config.yaml
model: "sound classifier"
noise_aug: 0.01
n_mels: 64
arch: "mlp_mixer"
inner_norm: false
patch_size: [8, 16]
batch_size: 512
final_lr_fraction: 0
weight_decay: 0.3
Rows from block 4, named by matrix and row number. Each number is 128 + 24 x the weight over its row's rms, rounded and kept within 0 to 255. All counts start at 0. After the name is the row's rms in percent of the matrix's.
# router: router (model.blocks.4.mlp.router.weight, 16x320), inputs 107-213
router.0 102 [ 99 142 155 126 131 181 151 141  47 127 118 162  84 106 155 153 166 136 129 153 118 105 126  81  91 140 128 170 108 141  89  96 143 115 132 101 132 147 128 114 111 101 125 119 102 110  87 129 173 146 144 137 124 120 123 156 128 131  98 104 163 133 126  84 126  91 173 125 170 140 102  78 183 132 126 121 127 127 141 168 105 151 149 124 159 126 127 119  96 126 174 148 105 166 159 150 133  78 121 125 170 167 143  96 155 155 141]
router.1 099 [129 134 113 145 127 143 130 146 116 143  93  83 125  77 115 116 129 115 116  98 125 123 121 111 118  78 159 151  88 102 144 150 131 146  93 187  98  80 129  99 115 111  80 121 108  94 165 101 121 103 128 155 106  90 128 139 138 149 110 102 109  92 140 151  68 113 127 144 123  92 117 144 152 124 128 115 124 128 168  98 150  91 117  89 114 124 108 110 131 116 102 102 110 101 107 110  92 110 107 111 129  76 120 103 149 116 148]
router.2 109 [160 116 164 124  99 107 119 120 134 146 158 104 139 120 122 135 145 165 105 133 159  92 144 120 121 166 131  95 104 145 193 160 131 110 123 100  80 131 146 132 153 151 143 123 136 116 165 146 115 161 152 108 146 117 137 150 114 158 134 117 122 120 142 159 150 129 149 133 145 141 160 143 131 114 108 119 147  84 159 115 146 129 144 124 102 125 143 119 156 125 147 150 141 125 152 109  85 119 110 165 134 124 175 116 143 138 157]
router.3 097 [139 157 161 120 165 142 156 140 157 137 161 171 127 118 134  88 180 144 129 164 123 178 135 123 132 129 183 146 178  94 106 120 127 154 125 152 120  69 144 139 109 131  85 165  93 158 152  66 132 127 153 136  90 150 118 136 121 153 122 142 121 110  80 127 160 154 109 156 150 117 140 153 130 148 149  86 170 144 117 137 168 145 127 118 148 138 113 119 147 158 137 159 128 108 110 153 176 116 157 120 118 173 125 161 132 110 170]
router.4 102 [143 134 103 168 164 154 154 152 123 125 127 156 111 169  92 107 118 131 139 150 131 122 170 111 101 123 131  93  80 132 145  94 119 107 165 128 128 146 149 166 120 126 202 120  95 106 121 154 150 151 118  98 131 117 115 160 109 148 167 137 129 152 130 115 154 123 139 113 132  99 133  76 156 144 148 100 149 140 116 162 149 166 130 127 112 109 107 124 114 140 117 128 162 104 120 138 142 110 123 154 143 146 134  89 152  98  97]
router.5 111 [141 153  98  90 132 157 136 120 116 107 123 129 137  97 110 114 112 106 125  95 111 159 143 136 114 135 122 107 128 101 170 140  80 128 126 116  95 122 128 104 126 117  94 111 165 133  95  89 127 172 127 137 137 126  96 130 137 100  86 117 135 120 139 125 112 164 144 148 109 148 117 106 108 148 108 149  73 146 149  88 145 123 124 103 143  84 133 122 119 120 114  60  72 123 133 122  96 137 123 104  94 112 110 122 144 141 101]
router.6 102 [137 181  99 139 111 151 125  96 135 162 152 176  69 128 102 143 151 159 132 106 152 101 146 124 152  92 140 142  79  99 105  78 136 112 154 123  82 113 136 113  94 124 132  96 128  82 159 155 161 103 136 105 169 123 103 120  91 148 105 116 123 146 112 158 135 113 174 117 125 136 106 145 106 125 129 120 144  87 139 120 142 141 132 124 145 112  88 123 140 103 113 105 117 122 111  93 121 108 123 153 116 108 146 161  90 132 103]
router.7 102 [170  71 139  94 157 141 129  99 104 127 147 131 140 139 126 129 141  91 166 156 137 141 158 139 146 132  93 153 114 133  92 117 127 102 157  83 152 165 100 146 156 141 121  85 140 148 104  92 131 157 130 154 135 151 127 150 166 121 141 178 128 130 118 117 139 119 116  95 137 150 142 129 143 132 135  92 116 106 111 125 111 131 150 120 144 139 127 158 131 124 142 133  86 170 116 133 138 137 162 152 155 153 160 140 158 150 148]
router.8 094 [126 170  90 173 117 120 120  99 129 152 149 104 122 152 107 104 125 113 120 100 116 129 139 145 114 133 148 117  81 104  96 103 149 126 109  90 178 136 100 120 103 138 133 142 118 135  96 138 151 131  88 165 128 111 124 139 139 122 108 121 130 116 109  98 186 129  74 112 149 119 143 114 170  92  86  87 116 167 124 158 162 144 104 131 120 162 129 126 116 144 119 148 111 136 110 103 138 104 131 119 133 138 179 109 160  87 115]
router.9 094 [ 90 160 136 126 128 121  98  98 125 129 147 138  73 105 142 116 141 132 109 134 157 127  98 148 164 140 144 139 136 130 138 107 127  89  93 122  97 160 146 134 146 138 137 124 119  83 126 157 139  78 146 122 165 107  91 138 141 148 126 116  89 131 117 136 153 108 145 102 133 115 126 136 126 155 115 102 147 212 177 157 128  84 125 129 100 143 169  91 127 124 122 134 116  94 102  89 145 137 121 174 152 105 135 139 143 132 138]
router.10 098 [141 123 156 146 202 108 152 133 144 138 132 126 105 121 111 143 123 107 131 148 107 147 115 144 146 151 135 112 101 138 119 122 126 153 123 160 128 160 136 173 129 162 133 126 151 125 170 179  80 138 163  87 124 140  98 130 144 146 128 166 103 110 136  95 107  89  99 124 151 105 126 109 136 105 113 146 140 162 144 110 100 125 141 112 103 144 148 160 113 178 138 169 132 129 152 116 120 125 121 134 130 136 114 150 130 156 149]
router.11 104 [ 94 151 129 100 139  93 118  85 115 124 113 119 108 177 129  94  84 112 137 114 107  99 156 126 130 127 120  76 122 104 170 179 100 110 114 124 104 150 140 102 132  87 148 143 131 118 123 146 128  72 120 108 123 142 106 124 109 169  78  95 144 111 135 110  97 111  84 132 102 107 140 200 147  94  96 132 152 182 162 124 157 110 115 109  99 109 143 134  77 142 145 115 143  73  96 144 143 147 133 126 130 128 118  78 146 141 121]
router.12 095 [109 113 145 136 130 166 138 111 160 156 105 125 158 141 114 114 116 170 128 127 164 131 165 128 126 185 167 116 120 135 129 110 159  79 166 142 156 130 145 123 128 156  80 143 149 125 136 180 132  81 175 117 137 132 113 118 124 129  99 172 147 141 137 168 138 132 118 136 145 126 156 114 128 123  94  89 101 186 120 173 129 166 132 116 141 195 106 147 115 178 146 108 149 127 129 130 127 100 128 157 112 112 153 158 134 173 119]
router.13 097 [167 177 142 161 148 115 134 130 109 113 124  86  96 109 159 128 175 136 102 112 143 122 132 118 124 172  92 104  96 155 115 118 113 126 165 149 126 130 147 132  84 153 155 142  97  98  86 147 172 122 139 138 140 113 191 129 161 146 136 145 124 135 106 140 126 118 118 117 125 161 116 131 146 133 116 128 154 165 118 121 130 144  94 136 118 130 135 170 141 135 144 135 115 167 120 122 122  89 140 134 122 153 140 150 120 126 117]
router.14 099 [160  89 131  98 154 154 143  90 100 167 163 130 161 129 136 161 154 120 147 159  79 175 126 114 144 128 150 105 110 173 143 135 135  74 141 148 155 149  78 138 120 144 139  94 126 150 157 151 109 157 157 141 155 108 154 151 112 163 143 153 150 158 116 146 102 113 151 119 121 129 124 122 168 135 124  97 129 129 105 108  97 129 106 125 135 129  90 143 110 130 145 167 141 158 131 140 144 105 136 145 120 102  84  81 137 145 149]
router.15 094 [ 75 119 143 111 124 119 171  95  87 115 138 142 116 110 139  85 137 139 125 136 144 136 120 145 155 150 124 100  96 156  94 106 167 126  83  93  87 171 148 141 110  80 111 133 124 110  51 184 157 104 176 110 127 130 150 109 115 102 120 133 128 149 100 132 126  91 119 118 130 119 115 180  79 148 117 102  76 107 113 161 153 142 135 141 131 107 121 159 157 132 108 139  98 117 131  96 126 155 121 137 156 135 125  96  80  95 121]