{
  "arch": "mlp_mixer",
  "train_examples": 15625,
  "noise_aug": 0.01,
  "num_classes": 2,
  "activation": "squared_relu",
  "inner_norm": false,
  "layers": 8,
  "lr": 0.0011,
  "beta2": 0.99,
  "epochs": 147.5,
  "lr_schedule": "linear"
}
Rows from block 2, named by matrix and row number. Each number is 500 + 40 x the weight over its row's rms, rounded and kept within 0 to 999. All counts start at 0. Numbers have three digits each. After the name is the row's rms in percent of the matrix's.
# router: router (model.blocks.2.mlp.router.weight, 16x320), inputs 138-183
router.0 107:497520447458433511501561533543549492511535499518498423552436506541483504518501553527494533513495523534543540552490541525447467510466527522
router.1 093:541452577459523544507536489433577527477565522500506492554500496504536487434598509516474556485455546496516456491482509490475526527492460583
router.2 093:481393432532490538518485517479463475490403534499498446490492482494491496482415435500399522471484459426476484486463494574445474506499576502
router.3 106:439522420509527516541531517472488487449435528482563602519539524493513525483495521496530499485515512458476510456461488517551531525479433489
router.4 100:516533517574530551505457459504496503517480492478498454514452528415505457509487466501466542513460457535528492538492488480450523449426517462
router.5 094:447511541504486517470448498487593462477500409476445473525549488477461462568423570508509509488504454463452555458577480493526451484529520432
router.6 086:573521477454545441408584458477439492476513458446423574434522482436417486491493620528501436492586513503485556527497490538563465498524509493
router.7 092:508507454521532489480473548447423510513489464538466471513556543475481585569492491469549491485414514526566520413500519515443488441504507455
router.8 100:486495522546514511496556474513474489470528507544559575519506528536468536548464552528451468506465507451487483451515489548483501512456587499
router.9 101:500488597510544528491490493453499484500444512541507560529452542482490432530522394507486518488506456606502531481524525547410495548475528536
router.10 099:515499512500493510563583498570481575457501461559552509538501465534524492518536546509553551468489507527522514453626571515569494520536509506
router.11 106:521533507429406462592569512495512471457546393471496470529541564481560514547503458552450476533530521523548521511511524571528463511511502498
router.12 100:502512484506519559525477480526481540544454540531435532487518530524546420429572547512581538590547489463486584531554513530469545465489553509
router.13 117:473527512438427476554513522461471433461465491513472499473499534446447509397445451520514552511460467509498478508422435407459486520440541500
router.14 107:478568475492540504485479462457486543567506557536505528507485479460518485505464458468583504464559522568535528555515453449543620477488476477
router.15 094:557502513534497531516512535575483518467499530466490510531489555526543537529524490517503510444502464514496449482429500440523440521523524515