config.yaml
arch: "mlp_mixer"
model: "sound classifier"
dataset: "read English sentences (LibriTTS-R)"
train_examples: 15625
noise_aug: 0.01
time_shift_ms: 50
n_mels: 64
hop_length: 640
input: "log_mel"
spec_augment: false
win_length: 512
targets: ["voice"]
num_classes: 2
norm: "layernorm"
norm_position: "pre"
hidden_act: "squared_relu"
layer_scale_init: 1.0
parallel_block: false
inner_norm: false
moe: "expert_choice"
drop_path: 0.1
num_experts: 16
moe_every: 1
expert_mlp_ratio: 0.25
experts_per_token: 1
shared_expert: false
patch_size: [8, 16]
layers: 8
width: 320
label_smoothing: 0.2
loss: "cross_entropy"
residual_init: "none"
optimizer: "nadamw"
learning_rate: 0.0011
beta1: 0.9
beta2: 0.99
eps: 1e-08
adaptive_grad_clip: 0.1
max_steps: 4500
batch_size: 512
epochs: 147.5
lr_schedule: "linear"
final_lr_fraction: 0
warmup_steps: 900
weight_decay: 0.3
Rows from block 5, named by matrix and row number. Each number is 128 + 24 x the weight over its row's rms, rounded and kept within 0 to 255. All counts start at 0. Numbers have three digits each. After the name is the row's rms in percent of the matrix's.
# router: router (model.blocks.5.mlp.router.weight, 16x320), inputs 0-319
router.0 097:125188146157124185134116125105114101152101152138149113164103117162141138118154138150156143159127155177149099139106131108135155117109158151171136156136123125158135147137144075127139159180142139189153138150152135100119152101120104126137158110104115110166160159121145122145122150164121110108106129093140140189160180114132076134114115099095137118084123160150124128150121115118143122128120130179157139115116119096123156106161166152127155112137151122138104044148144153079146141166128101152081132168137091113141160118152142117139149166155152109177161135094123143121147115146132155105155104169146136159126110142130124135107109092131115163142156093162127109141149156148124108160141131091103124097126163138135107130148131107146128179128115119084084163094138123152150136120090133135123147138123137130147141102144138123168146129133121109120128157147159130116130115103167129133149138126193159139151147160104123101117112114186113124097176168136144125142122105169126152151141
router.1 110:106120149104136151137155150144105135153163154174127155162159128142146136147128126097133126109134168161117147181133122123100179130167162147116112087127157100153159135146122130165100126154149123140134116174118080122157136141126118140140122187128133120155168130127172104112142142102139134122122143122113111153153117144108080151144121138149137147102135138150119158125163144127124113149187139162152112149148114112150150112107148133139148125134159195107167127130099135150141168132142146100134140106118124142069098103131111132170104127143091134117134134110178141083143142146119141132206122139119143111172119145143164135118170139148092106115153182153144157137156132098112171118106136148172138113122137170160115151137154172130139185130121137133134098111153164132147070155155127131133097158120094150132112124130149129164125157127110077146165114153125146185145119147153158159139140147131155125160122091130151102130139139087128172150085136144134141173109130126160160150082
router.2 094:141162104133133093111137160127112128159163108153136163092114116153126087117127117147132140172103087158142170141141189133098139150159137140080069156114100135094130156093109086123142107129115165091132091129138114130139119089152185125101096155111157167115127147144125127132084123099143106115095149136125138074099140075123083132103117106144112146093135170130117111116121135140134127143112150125155123168115067136131122152148147140126118134141126150121117096152126108136113114155131116115140110139163134107119122093081134134116117079084164126121152125134110111104109161130152135150152128127122169116125105138118152148160118135153144098116154151179143126100088159126107109104148120094145149164118108162151127089120122115157141096168170190166130150163186129112158161113112163155178152112167083157124122153134136139130136130156097150153146114115135152122153170137114151138152123149102096109104107141100115180116130121144111124150176155131111140117161163134108105164128
router.3 104:138134109160125139183115145120106177151156158141102119119116115116134126124135141135082101100138181094140093170174102135097156132117090152128134120071089110098088068119138102112150076092089146116115151120116102110119117126109122164089099111147141132158162100113115121129159122114112143088100152127160105144154101106137121119141133099117120104100159182133104090133146146116113136101138118098121106109137142129101143112093100158108124106110139169124158155148113122140170133125081119117107153122153101120105098126147132137121103119096130106102116114097095129133141174126180126110118129155089074104144125096131114089097146169126094163054114093105121117149125152134164128101152112123111129156139200159156115142123123132143129140142131101116123161127158147143135118100152131150132093123127097087137115177134098100165139137089115120121109159079147099091123129135120121134108142112136150116110127147142134121098099141144068105134151100092130137152136138130179087115109
router.4 101:150145114084102121112108139083114132094108135125119089102144092151145115085106125127144120121099127096194136119115101113085133074101142110149108106097095135136092078109117192125132098124139157112136133138137120119135123093145161149163142127094118135126120133172146100113133150099078089120083122159142076087151164096111123113162123121117110113090114137129116158099142123123129110099083116077108126139093168093138141138115148092151126136174127110144126098136155122161105089105154144115110097116159091083092084129143122104115116068095108122152106143100105113170127156119140106099152166136140103151132158115094109084113104133124134141110136129152140090090138131106137103134110101118118138093168113145115179138151107133126164132124128098100106110099111118131124110111127149124074139143120137129123139158106135115117106126127062124108092133099118120055120121168139102116124107119145120111113106111124145155103149080120130141111140126163163150114113130075155127103139
router.5 101:153112137110097111075141132111174131139148120162130142160139156137126144119133129148104135119124063129111096151115159162108155148136118142150130148136157178119108158124132106107133086189161101156110097110119104063136150118142165148161131126147111129124113094133109130150176127119101138118123112166106150125083186120156141116093116126142104148126141172106139154122126119120079156167197155113159138180126143131152114090125124179118193148125147140148128138126133079165132112160104135080131175072097115095131149132125085160117151126109126159084144130085116124120136111160109148161114141146110149110134119160148126156134127098129129114086105157162099133070129145123136119126115137139174110094096132110140127123145098110118133132158192155110126117140090139110150108123124118131121142126153151116107093098158129164136127164137150146118130121131102113171126168121103149135112150146115161161092134120152114115140146159137114095127107102132101136111144086094116098114137
router.6 095:134157145122127139128155164166104115132162151119114100186068104121113114148164168166173144123133145161119114097103097105119142127089160116131152125120146136144139148143107110124119132113075122129152150103104129118123083110126118148134117120130100151100155091146122139124125121099141102143143101148150114158188169101134090122094139143135094126161102125137115161172060117110089118118108110161107110145148120122152119115104139153159144190128124140147129097156083141138139135128135116138118114137052139119188116117146153139170112121149168132112129138158125215107136149100133128119132164136106095152138126146102103116179135101126141145122146135135144137120127135129106099175166101145114104139161124104144103111167135151105122136112085101107112173108160074137140170118116134128141166111180135134114136096131147089133124093139076123107171154157105124126147099132149136131169110135154147112122146122116067148152122147119134134102128098123109152119142116116094082144114
router.7 107:123099115107128190124095126107113133134103122089095074157119139125133103097120099128119101072109150119126139119132095092124105142107123115083144107103122081154117099099115152086102102143146121089138108153135159144153133164118110114113112109120114092107127132113093142086117150077093102146123102136157126134108127105105128124107111106073133151140122109119107120072144064109115112107135127106153144131128085101091140141126094103139111123147110164093141131123116150152104075088104101084137107110144128127083128172119111117107117104108160173119119125152131150145135136103130110111112121117154109108148110100124112094107106109096118126122024112153133091160125119142134119137102112132088119108160151099099103127112105129092147100143116091107161122095120108132125105128106128097102123144100086128132150111119133124105078127102117117112139112084105142098136131159103119115125080114107083087124107135111127127092155089150152117128146078095108131109147094113171150128081
router.8 101:114113144162109160143168113125136139121111153148161110104114093123094114112111132117110078117149051110115151153140146148158160143140099174182115130123150093094177101116121100097159150128131143163097165145152103115107101120090139143102090166136110109119133159091152108116143193175117140130117175117125122182113159121100100106108148133153151161114118106093124113139116167153137113139168129156119148129141103102158114113120141122128120117148129126130167126095079109150083115130113133128153134155159133111128112146169134145159127098118126085082162135127152102119160166137125147122151153154198121086120143122126098138155124170116128119140120134144165103174140117144137185168135160151160153138095118120122119132147153132122136148140122131131113110151137094106156115112134123149092146111078128123144130107179131183149172117145108118155125139182141176131103129172160116154146121121141115113143109137098147165138146164083130153127130125126165133151121162128141121103118
router.9 102:147111137122117141153162145125113135132155109187104130151154126118126144135187109137157170200129121155151103115125145104151140121134139149160134119153119142119124158134138125096161112134120149127097129163125196151087141176086151105166124142174139116173135126151116135131173174132114118105116172128140150090152118139129075196165138122123153087159138121100118069145125090156100123141160166126128100096145128111124066146157175168105116090105136148123131145110151152147133127133124090184173119134124129156143143184140153189133097166094141099160143167078117143122087145102113119134116106175129089168121154146144129145132133088112133150160127138127126112172154148142132139146144166156113096143124114141132131137137122134152137165098123118123127147123146144148134138145101116153127128156117158137157118110164117121126158139162127130118144108128132171131114134117158153147135128098123118119140127133154106139139144113143117086156164148117185132108125129133081109123166
router.10 095:135070155103129159174130165120127126116103129100117080161134137155114137115137099110119132107137145138145133119132056098152152102136112137119097191127078088153133087153146114116102093145114077165123128118147138148135100161110136145115168161144150140139115119103144122113151115088117141161171140136140144147130104104130087110108138135085146098123113096130124140107129130111123129130160128113135112137103092097156108155073127098123121105122167194112121138108168150168113102113137095171136094112136137105122115134146081142143107126125177121109145115104151153098122140100189161122165134152121090147123120097108108147114153173151156169144132159136146118177134127153124133182154149122131105156121150131147161121140162138095118142099090118077140145159106138138145154144150141126172108122103124115118130109130115082116123133093125102175135151135188125084111150120131141100154127110130140139098154117129144131104119129093115194148138109134092117194112127130121111119150
router.11 092:093139099139120108141086182110090089122108144077113129136130132101121165111137162095088095148113146093106130134131131119109091129125104131076126151101145140122111132087097101127155132148142101110158110129108096129109161121146104107114132119092131131116159103119076124124082159143134142142172140148115138137106117110136098130140179105106158091107140119093132103130130139129138116098103109124138107122113165088127084128117108089107120142137143143126108145202177123127160090147118115120153128089102180144113126108105140126124188110140129108117123137140133176085107082125126097152143145130113152113123086143112152127137121133184129090076108107111103126151115125098109124095109134148118094076126142087106095143118150130120136122128114142137124092128122124108087152102138103119128094159159125084120112162084113105141139073136109128110155136158101119087142091131053105140096107147103140099120084142163106118115126107103159124105164089126096111109130140139153116080122
router.12 098:103150121090131145164149138138126117147143161160100160163116152115145105151091112138123122083080149150129142113152106137101129121144156144124157157101145123143148195168143117113116138131177156169115119147131133090127162133112116151123150113172151117106128170111188139173145133143160132136122137139140102133113133166112140098138091161141134127158154094128116175098160100119127125113165197118099116122117111206138124129148083152133102137119183160142118115098153105148125151179179123148124147127151152169136112131115113128153123121134130084112128170129146132111132124101155159125125109167137148173126143116135135077132110147136123094150132128112118095123157146148160160121077146081146135149159105139147134147145115168074116147126110146114119144115124146083163135106127130143144167131096151138130165106111164160142163121121123141162130099113130165153151143150113115166117164103151144120117138143133117119145144119128171103112095140109174151178096122155161151080120
router.13 115:125111110127102121119150101134120151122117114077135105145104121107122156090134112122117125130144161119144115119153074131109102120110156149100124132107137126091119116156106115110074147103126140110130107130109126147094093123115113118131106139122124102093101141109127136160057105124127134144096074139110111104113094147117130180122116102144135121172130111099111141100120110147107093094087087122074071152126117090119109112135123157128149100131098107105096089125068092123159144129112103144146130126107138104158116063136133129102136133151113137144129119119111071055127119122074107135098094125102115161125136119134139100109116108136132139156113114133092095104126160138063130127124130111104126144172115126114081141164103087091129102098095118095111088128154104116120112124130121085089092101143140086118125128104127117125108111142182125119111111113104096090106113056139105125135140139109095112150148154160124088149095099142138082120105106078153110112118147133102101131115
router.14 091:101139104142098099105114133142098092121127080140155158109113147151116098150101130146135120120128068141098138145152134091115147170137135124082080100128092178144127174115110133136133151089126141157091124126128109107121100100130129134125111096122131153112074131120113098166102122125110137149140164134146152130103125096139044109133116130109077132094166160115088121119101116121126151100107129119128093164086139123106128134124143142099132155118154134115111121102113160130098159146119084131118139132096120150116108133120146070112107135149156155130125125061134139092116087154092163110126091133130127165117129158107106107124128105101116094125135132154142108131130147139109148118155112152115174149109140129152084082142133121096124137167157141155108161147118163140132076114112149160122124152153157127099113126174151157137158111152124190118089147118141119109124162166074163126089146133128170055089119115161113123130135182118111141151094144105094113133135121118123145128124
router.15 095:163157130155157129129156134114141129130140194154151121145105130107103182101133127161105100139121179137139134137116127183088108158116123144140121105138153102143157128111088121148129113097140138123142163108148112125141091141156101099126148140108148119127122159096117161113110122117099148096095118125109132138119144123162105129120178151128155132119145134116148055135131167123147124169122125146158132121128137062179108138124146163084090153136150131170094116134125114159128085177120105093105167143119125128163092104125136127136112148093122089099164119155090146116143126138127135162157153130151111154144104118134111104091107122116095138122139148136121133129181117110144148138130117093134138093088149153153150109131128175167146169155110132083068148129160134139124121135087160119154123113138105131152120143147127099095132142141085106157159160118168154114191123157153119155136136097095115121093188097120120157127130100078167173092156119102127101127156132129136126129151