config.toml
arch = "mlp_mixer"
model = "sound classifier"
dataset = "read English sentences (LibriTTS-R)"
train_examples = 15625
noise_aug = 0.01
time_shift_ms = 50
n_mels = 64
hop_length = 640
input = "log_mel"
spec_augment = false
win_length = 512
targets = ["voice"]
num_classes = 2
norm = "layernorm"
norm_position = "pre"
activation = "squared_relu"
layer_scale_init = 1.0
parallel_block = false
inner_norm = false
moe = "expert_choice"
drop_path = 0.1
num_experts = 16
moe_every = 1
expert_mlp_ratio = 0.25
experts_per_token = 1
shared_expert = false
patch_size = [8, 16]
layers = 8
width = 320
label_smoothing = 0.2
loss = "cross_entropy"
residual_init = "none"
optimizer = "nadamw"
lr = 0.0011
beta1 = 0.9
beta2 = 0.99
eps = 1e-08
adaptive_grad_clip = 0.1
steps = 4500
batch_size = 512
epochs = 147.5
lr_schedule = "linear"
final_lr_fraction = 0
warmup_steps = 900
weight_decay = 0.3
Rows from block 4, named by matrix and row number. Each number is 500 + 40 x the weight over the matrix's rms, rounded and kept within 0 to 999. All counts start at 0. Numbers have three digits each.
# router: router (model.blocks.4.mlp.router.weight, 16x320), inputs 214-319
router.0:485493480442501518445483507591536502503501519518545463576560494572530476436472494453579466502434481555500428499522490509438486550522478510531497500488500583515540471525500534506510466551502531543500501530512544534510541524553528476542547500536526504478471471529536514551472459517500551527517485527476483465536514512605
router.1:455417495503509553602462498515509502449518494527471492499482483440474440567475470477507503495482440493432514472471517498479462460544488465451461477474482428455496469432438481485453443503493486495556455479524498525492527505494383476499449493550485514487428463496483440525492544548484480512453502493476503569550430529438
router.2:431523618587543507463482500477594494456503475460551555524541504515447510555520541507512534448540533519431565569431510575530460488547532569456487463574541473537447501542396564501449488541550532492573550455534472504531499500537501552504511475551542586583535496529524443529549559528562505504463544553504567445542526496514
router.3:493506496541548537544544491441468470478496498572490549493461579513459500568429558456565530468562520515481515530512499532515568540528529580461566534517491417497501485518486490515510496575519411483512520496448505491536461516477559495463491481529516548498466482549524495559460511476509509472542467522540453620491467505472
router.4:545539587505457416507495471544579568514479513465516465486495574572433470528507516504530462436527502529528430408514472430501532539516530469470511525533553441526538510450458452533497539442441465522519546502438488617517461526444567472573514588530563468530479530530580412532462472566548525506510518512443518540559538455533
router.5:513560432452443524553491465544505465428533523525443530392491465514492436486477449374447530537500540440473525461457553515476496420452597408599434495560484571515488450514521549409517528431468573470511465490539457433510494462483481491501433497507536501478520471469496527587501489509485549486460488448554520447528509470405
router.6:530420537469481464527511495552536503511467532557534516518455501479505507488521582522395439460561444447499480513482485567476390502472482492572500445487510479435417419399534436455532552407481447488494441503510484459473429462554471494502522462477541455495467423499507423545539497438451524442487478547515443507501527497484
router.7:517489476570580533468527534418489501587535473424428560530495490559492543482475526538498543516466525453545464510497549476511548476509422458532486509446504502558533551510536571566437522505504504527510473485543555452569580530544498529494521538470508508533484501527443543471523484565535498490558531516565493457534488520583
router.8:483481466523516508472537406493527464452456529609506448507488523508453496468526510456467570473558519490441471435588516513456571555463518439452492507482455523557521512464503511515535531443499548497535450450539557532571504512493531495466551559518522482565505527556478471528542505487470519455551489519532516384479463511469
router.9:489483551533418466497502476517492474431520501543543407513465552536419437518532489467499481463565503492461449462580439516544518429532452547453533441531561498461501465529577441472500555531426515521495522451499473451529499503430519528479519500480504477503498487471542502445526513462505459504519472524511454462550511511561
router.10:530539490493521502448492513531500571425553511474498483504505496503466548500490454515524522471517450504527565524466461472507498455418543462480533522521496483483577542537554594530496483506430525494500542558459603518484538509514545466511568503559587491620415416466496476410490555477493512458517571506480471472571446449477
router.11:466475554448488532469505504489475476499504497529505455514471530498489425498504502525473481510433467499533557573502494544460462478482460508425520451504543498448433471478427538456462512511468532456498466387528502461480425515483462514505525536463471469465503531467503457455529498457516514415471514521488473480539490476455
router.12:525526491527525514472486517547519468481489501476480536545433516518512512483517482541590572546509527530522497550526466473561445598499506506438535527466495480520524487543529488561464521515451555526429546506479585472517502540515517481555557530475495503590535469533457471483447558489575508506491474535507444520609495504533
router.13:534515512500468524510489472553521488489480435483459567543472426543503509473499515474516537521511516554556477447661491465506520504505483564487560471507481581518480526457510509551460469537482555536522464537534563568495483482488493544478558547528582465438487519585524519515514538483473498446537508498514525506430451507417
router.14:529445504485542494555460523460576477526562470471418480488542529496561578455551574530469568538498497498461491479513533476482544545486523508491458543448513572535545492465500556496505559446554544460489508517503476471525481501522485532490538506488513537455482524541417531496526483591533556494475520511511409532416517531512
router.15:485480500502505561510570465560516522577576512473474519472454459497511492560480550470520505556478560481478509487459479538476438497457489479458549500539494489506461488416495520455647486502519520558541516499486528491444491461488509538476522542560512520497494491442491497464407482446530466457448516465405442476514521478525