A small sound classifier, trained from scratch.
Model: log mel input, arch mlp_mixer, norm layernorm, num experts 16, layers 8, width 320.
Training: nadamw at rate 0.0011, batches of 512.
Data: 15625 training examples, 147.5 epochs.
Rows from block 4, named by matrix and row number. Each number is 500 + 40 x the weight over its row's rms, rounded and kept within 0 to 999. All counts start at 0. Numbers have three digits each. After the name is the row's rms in percent of the matrix's.
# router: router (model.blocks.4.mlp.router.weight, 16x320), inputs 0-106
router.0 102:462533479518454554484572496463555543559540549577503522444562502536510534474498563573510510515544453543581480510549537528504490519443449523483451467569484551481474498464437553480508471505563508491480572571452582481440465464428480484555541509540509525567468476513514566539525519495423494477498505503509500510489472531465420
router.1 099:569518457543534401497497447412482525506428524499460464494518465452463471521468511478489517459475516457523507478477422431426462458480514434524490439481489479581466395525483506447490448451596467469445515504517464503559436496470491477468501479497450468486470440522505477414473503492505522481461495502458507471550410544417529
router.2 109:565533516490548501553444530559572528461532539550500437507559494455453578472561497480466592474509577503433533531509472518539472477581587532497544498530462476593560456521543534467562500459539554513569555528506449449537531576518461510509510484495553510531473588543537557527487472488519505562543557482505558493542506527553512
router.3 097:484531556554538489485446425530463518524437508499486480521492500409522498491512560562499529530475552440504521601459446538561511488543489493509492547512482479515464549472500497512482549515502465534469486509468555507492499565561458472597464467505503508491523503487518509473481401493582470511542532471477492454500536585495450
router.4 102:491512542459482459442504439504510426477550495463508496533462505454496575605565477468489518536502508567453452546560533458491513549543493508510492545473543487511472436469497514502473456508477565548496521527455392492495481484533439496522485462522570442512456490501510515496479441529520488426437483565518495460478470534543505
router.5 111:457482516473538437462526431486499453430398516499482492520495517480510443439475442522516524564527559490572485519445502555461536472474451466479486489456498415419530522444483480532517513518494444437530568431482552489599523437447567472472469459466518550509505482452447534442496508559481480477535484456523533517492409505455503
router.6 102:487488512487402453403548536489443549466465513427497504425467530452435540493528476421531482517465477520469496541526476485487476534573449524525432497479530490524534498510430492543460550531450487489471494465512428527492498503482507456497430506552436432543498449541494481534492472493507479534503470490470486548497455477436472
router.7 102:494549555570515501530559434516509385516531502508521514490516585539420456537484558496580509466499532543447483507577594582447529483485551511540448466549601547481496585496524427456529454505427448513459429491465488458481567503508511466502511508522523521521469466523555538528535464490455544503471468577507570483457519431540474
router.8 094:450424479479467497542484566506534483455500500539486508544465534522514506484466510583486458513510496458446502515498558538493467560536489512554508575503516555499474500537495376523504474429452504477490463517433505496495535396508462532555506474565492504554482490525496590534525466456515526496453540428506449475512495578535544
router.9 094:492459464462443460459441533470443512430510473530544485547455442587530489489528492450490539423541507501463470432478501479488523475488516496479470593518522501557471393417508499473512506471530416473574455524500510532539448489464447490445467522531482497499569445519501518448525503490520501453487464507511515501547412439454547
router.10 098:455540514507491453450535500509538508514488454513534456462510557541461512478482506437527451506477470583523464492574543550521542584554560499467439526536517412473456544531500479528500493533479548535492509437578505482479507493521439471520527530505523495473436512537507491543564461545532567445438600546507508532484592565545488
router.11 104:465434493606470533494483466615441500456502475516491473480555480407523425436521496403457484523465546440580496484455484472533494467475534520427478516477483504511530439452485501530445504417487452445541516462486478572500449542473493489441492498472472496509526454424423465528505550419483446477489515442477490568493448514458528
router.12 095:520501518610519519527509510474525496527530491520562535481510554570525598454555519487480514478462480494440487511557464532487486491545533553436522505476572502462509509493470498501483623487545504547546514495454461493517549503495470500473541441499448491565497544509442540581485496562519460512520457514527492530492430566496528
router.13 097:492495505499516491457457477533585456516553540633552503462499517498363577538425522477500496525475427506465578518470526450548458495540542542497417494431569521537414512566468490577430531497462529497540531532532483534463528515471472448522534524532517502458527462503482584546450470493486484451494525494444533513472483527505474
router.14 099:564573512515561435451496564559487459578572470485542489545492508507485431470480512503530485597525510454474536500552517494472482518503465518537433482506496530451522537451513447426542477480538547526456415471499495519398522525562526455445566529461524560498484440552495569534499503429473506492489453435506544447465501538535446
router.15 094:520500531463464550444502468489574451474538493533572531432483525504478483443517520490495516510572469455485452513500527489513470413504456534452461511493488527447481467523501464532473429530451540602444442507445454526486471489515508473524494465491464525479446492479499497489499511428494504523503445464441503510499540456509469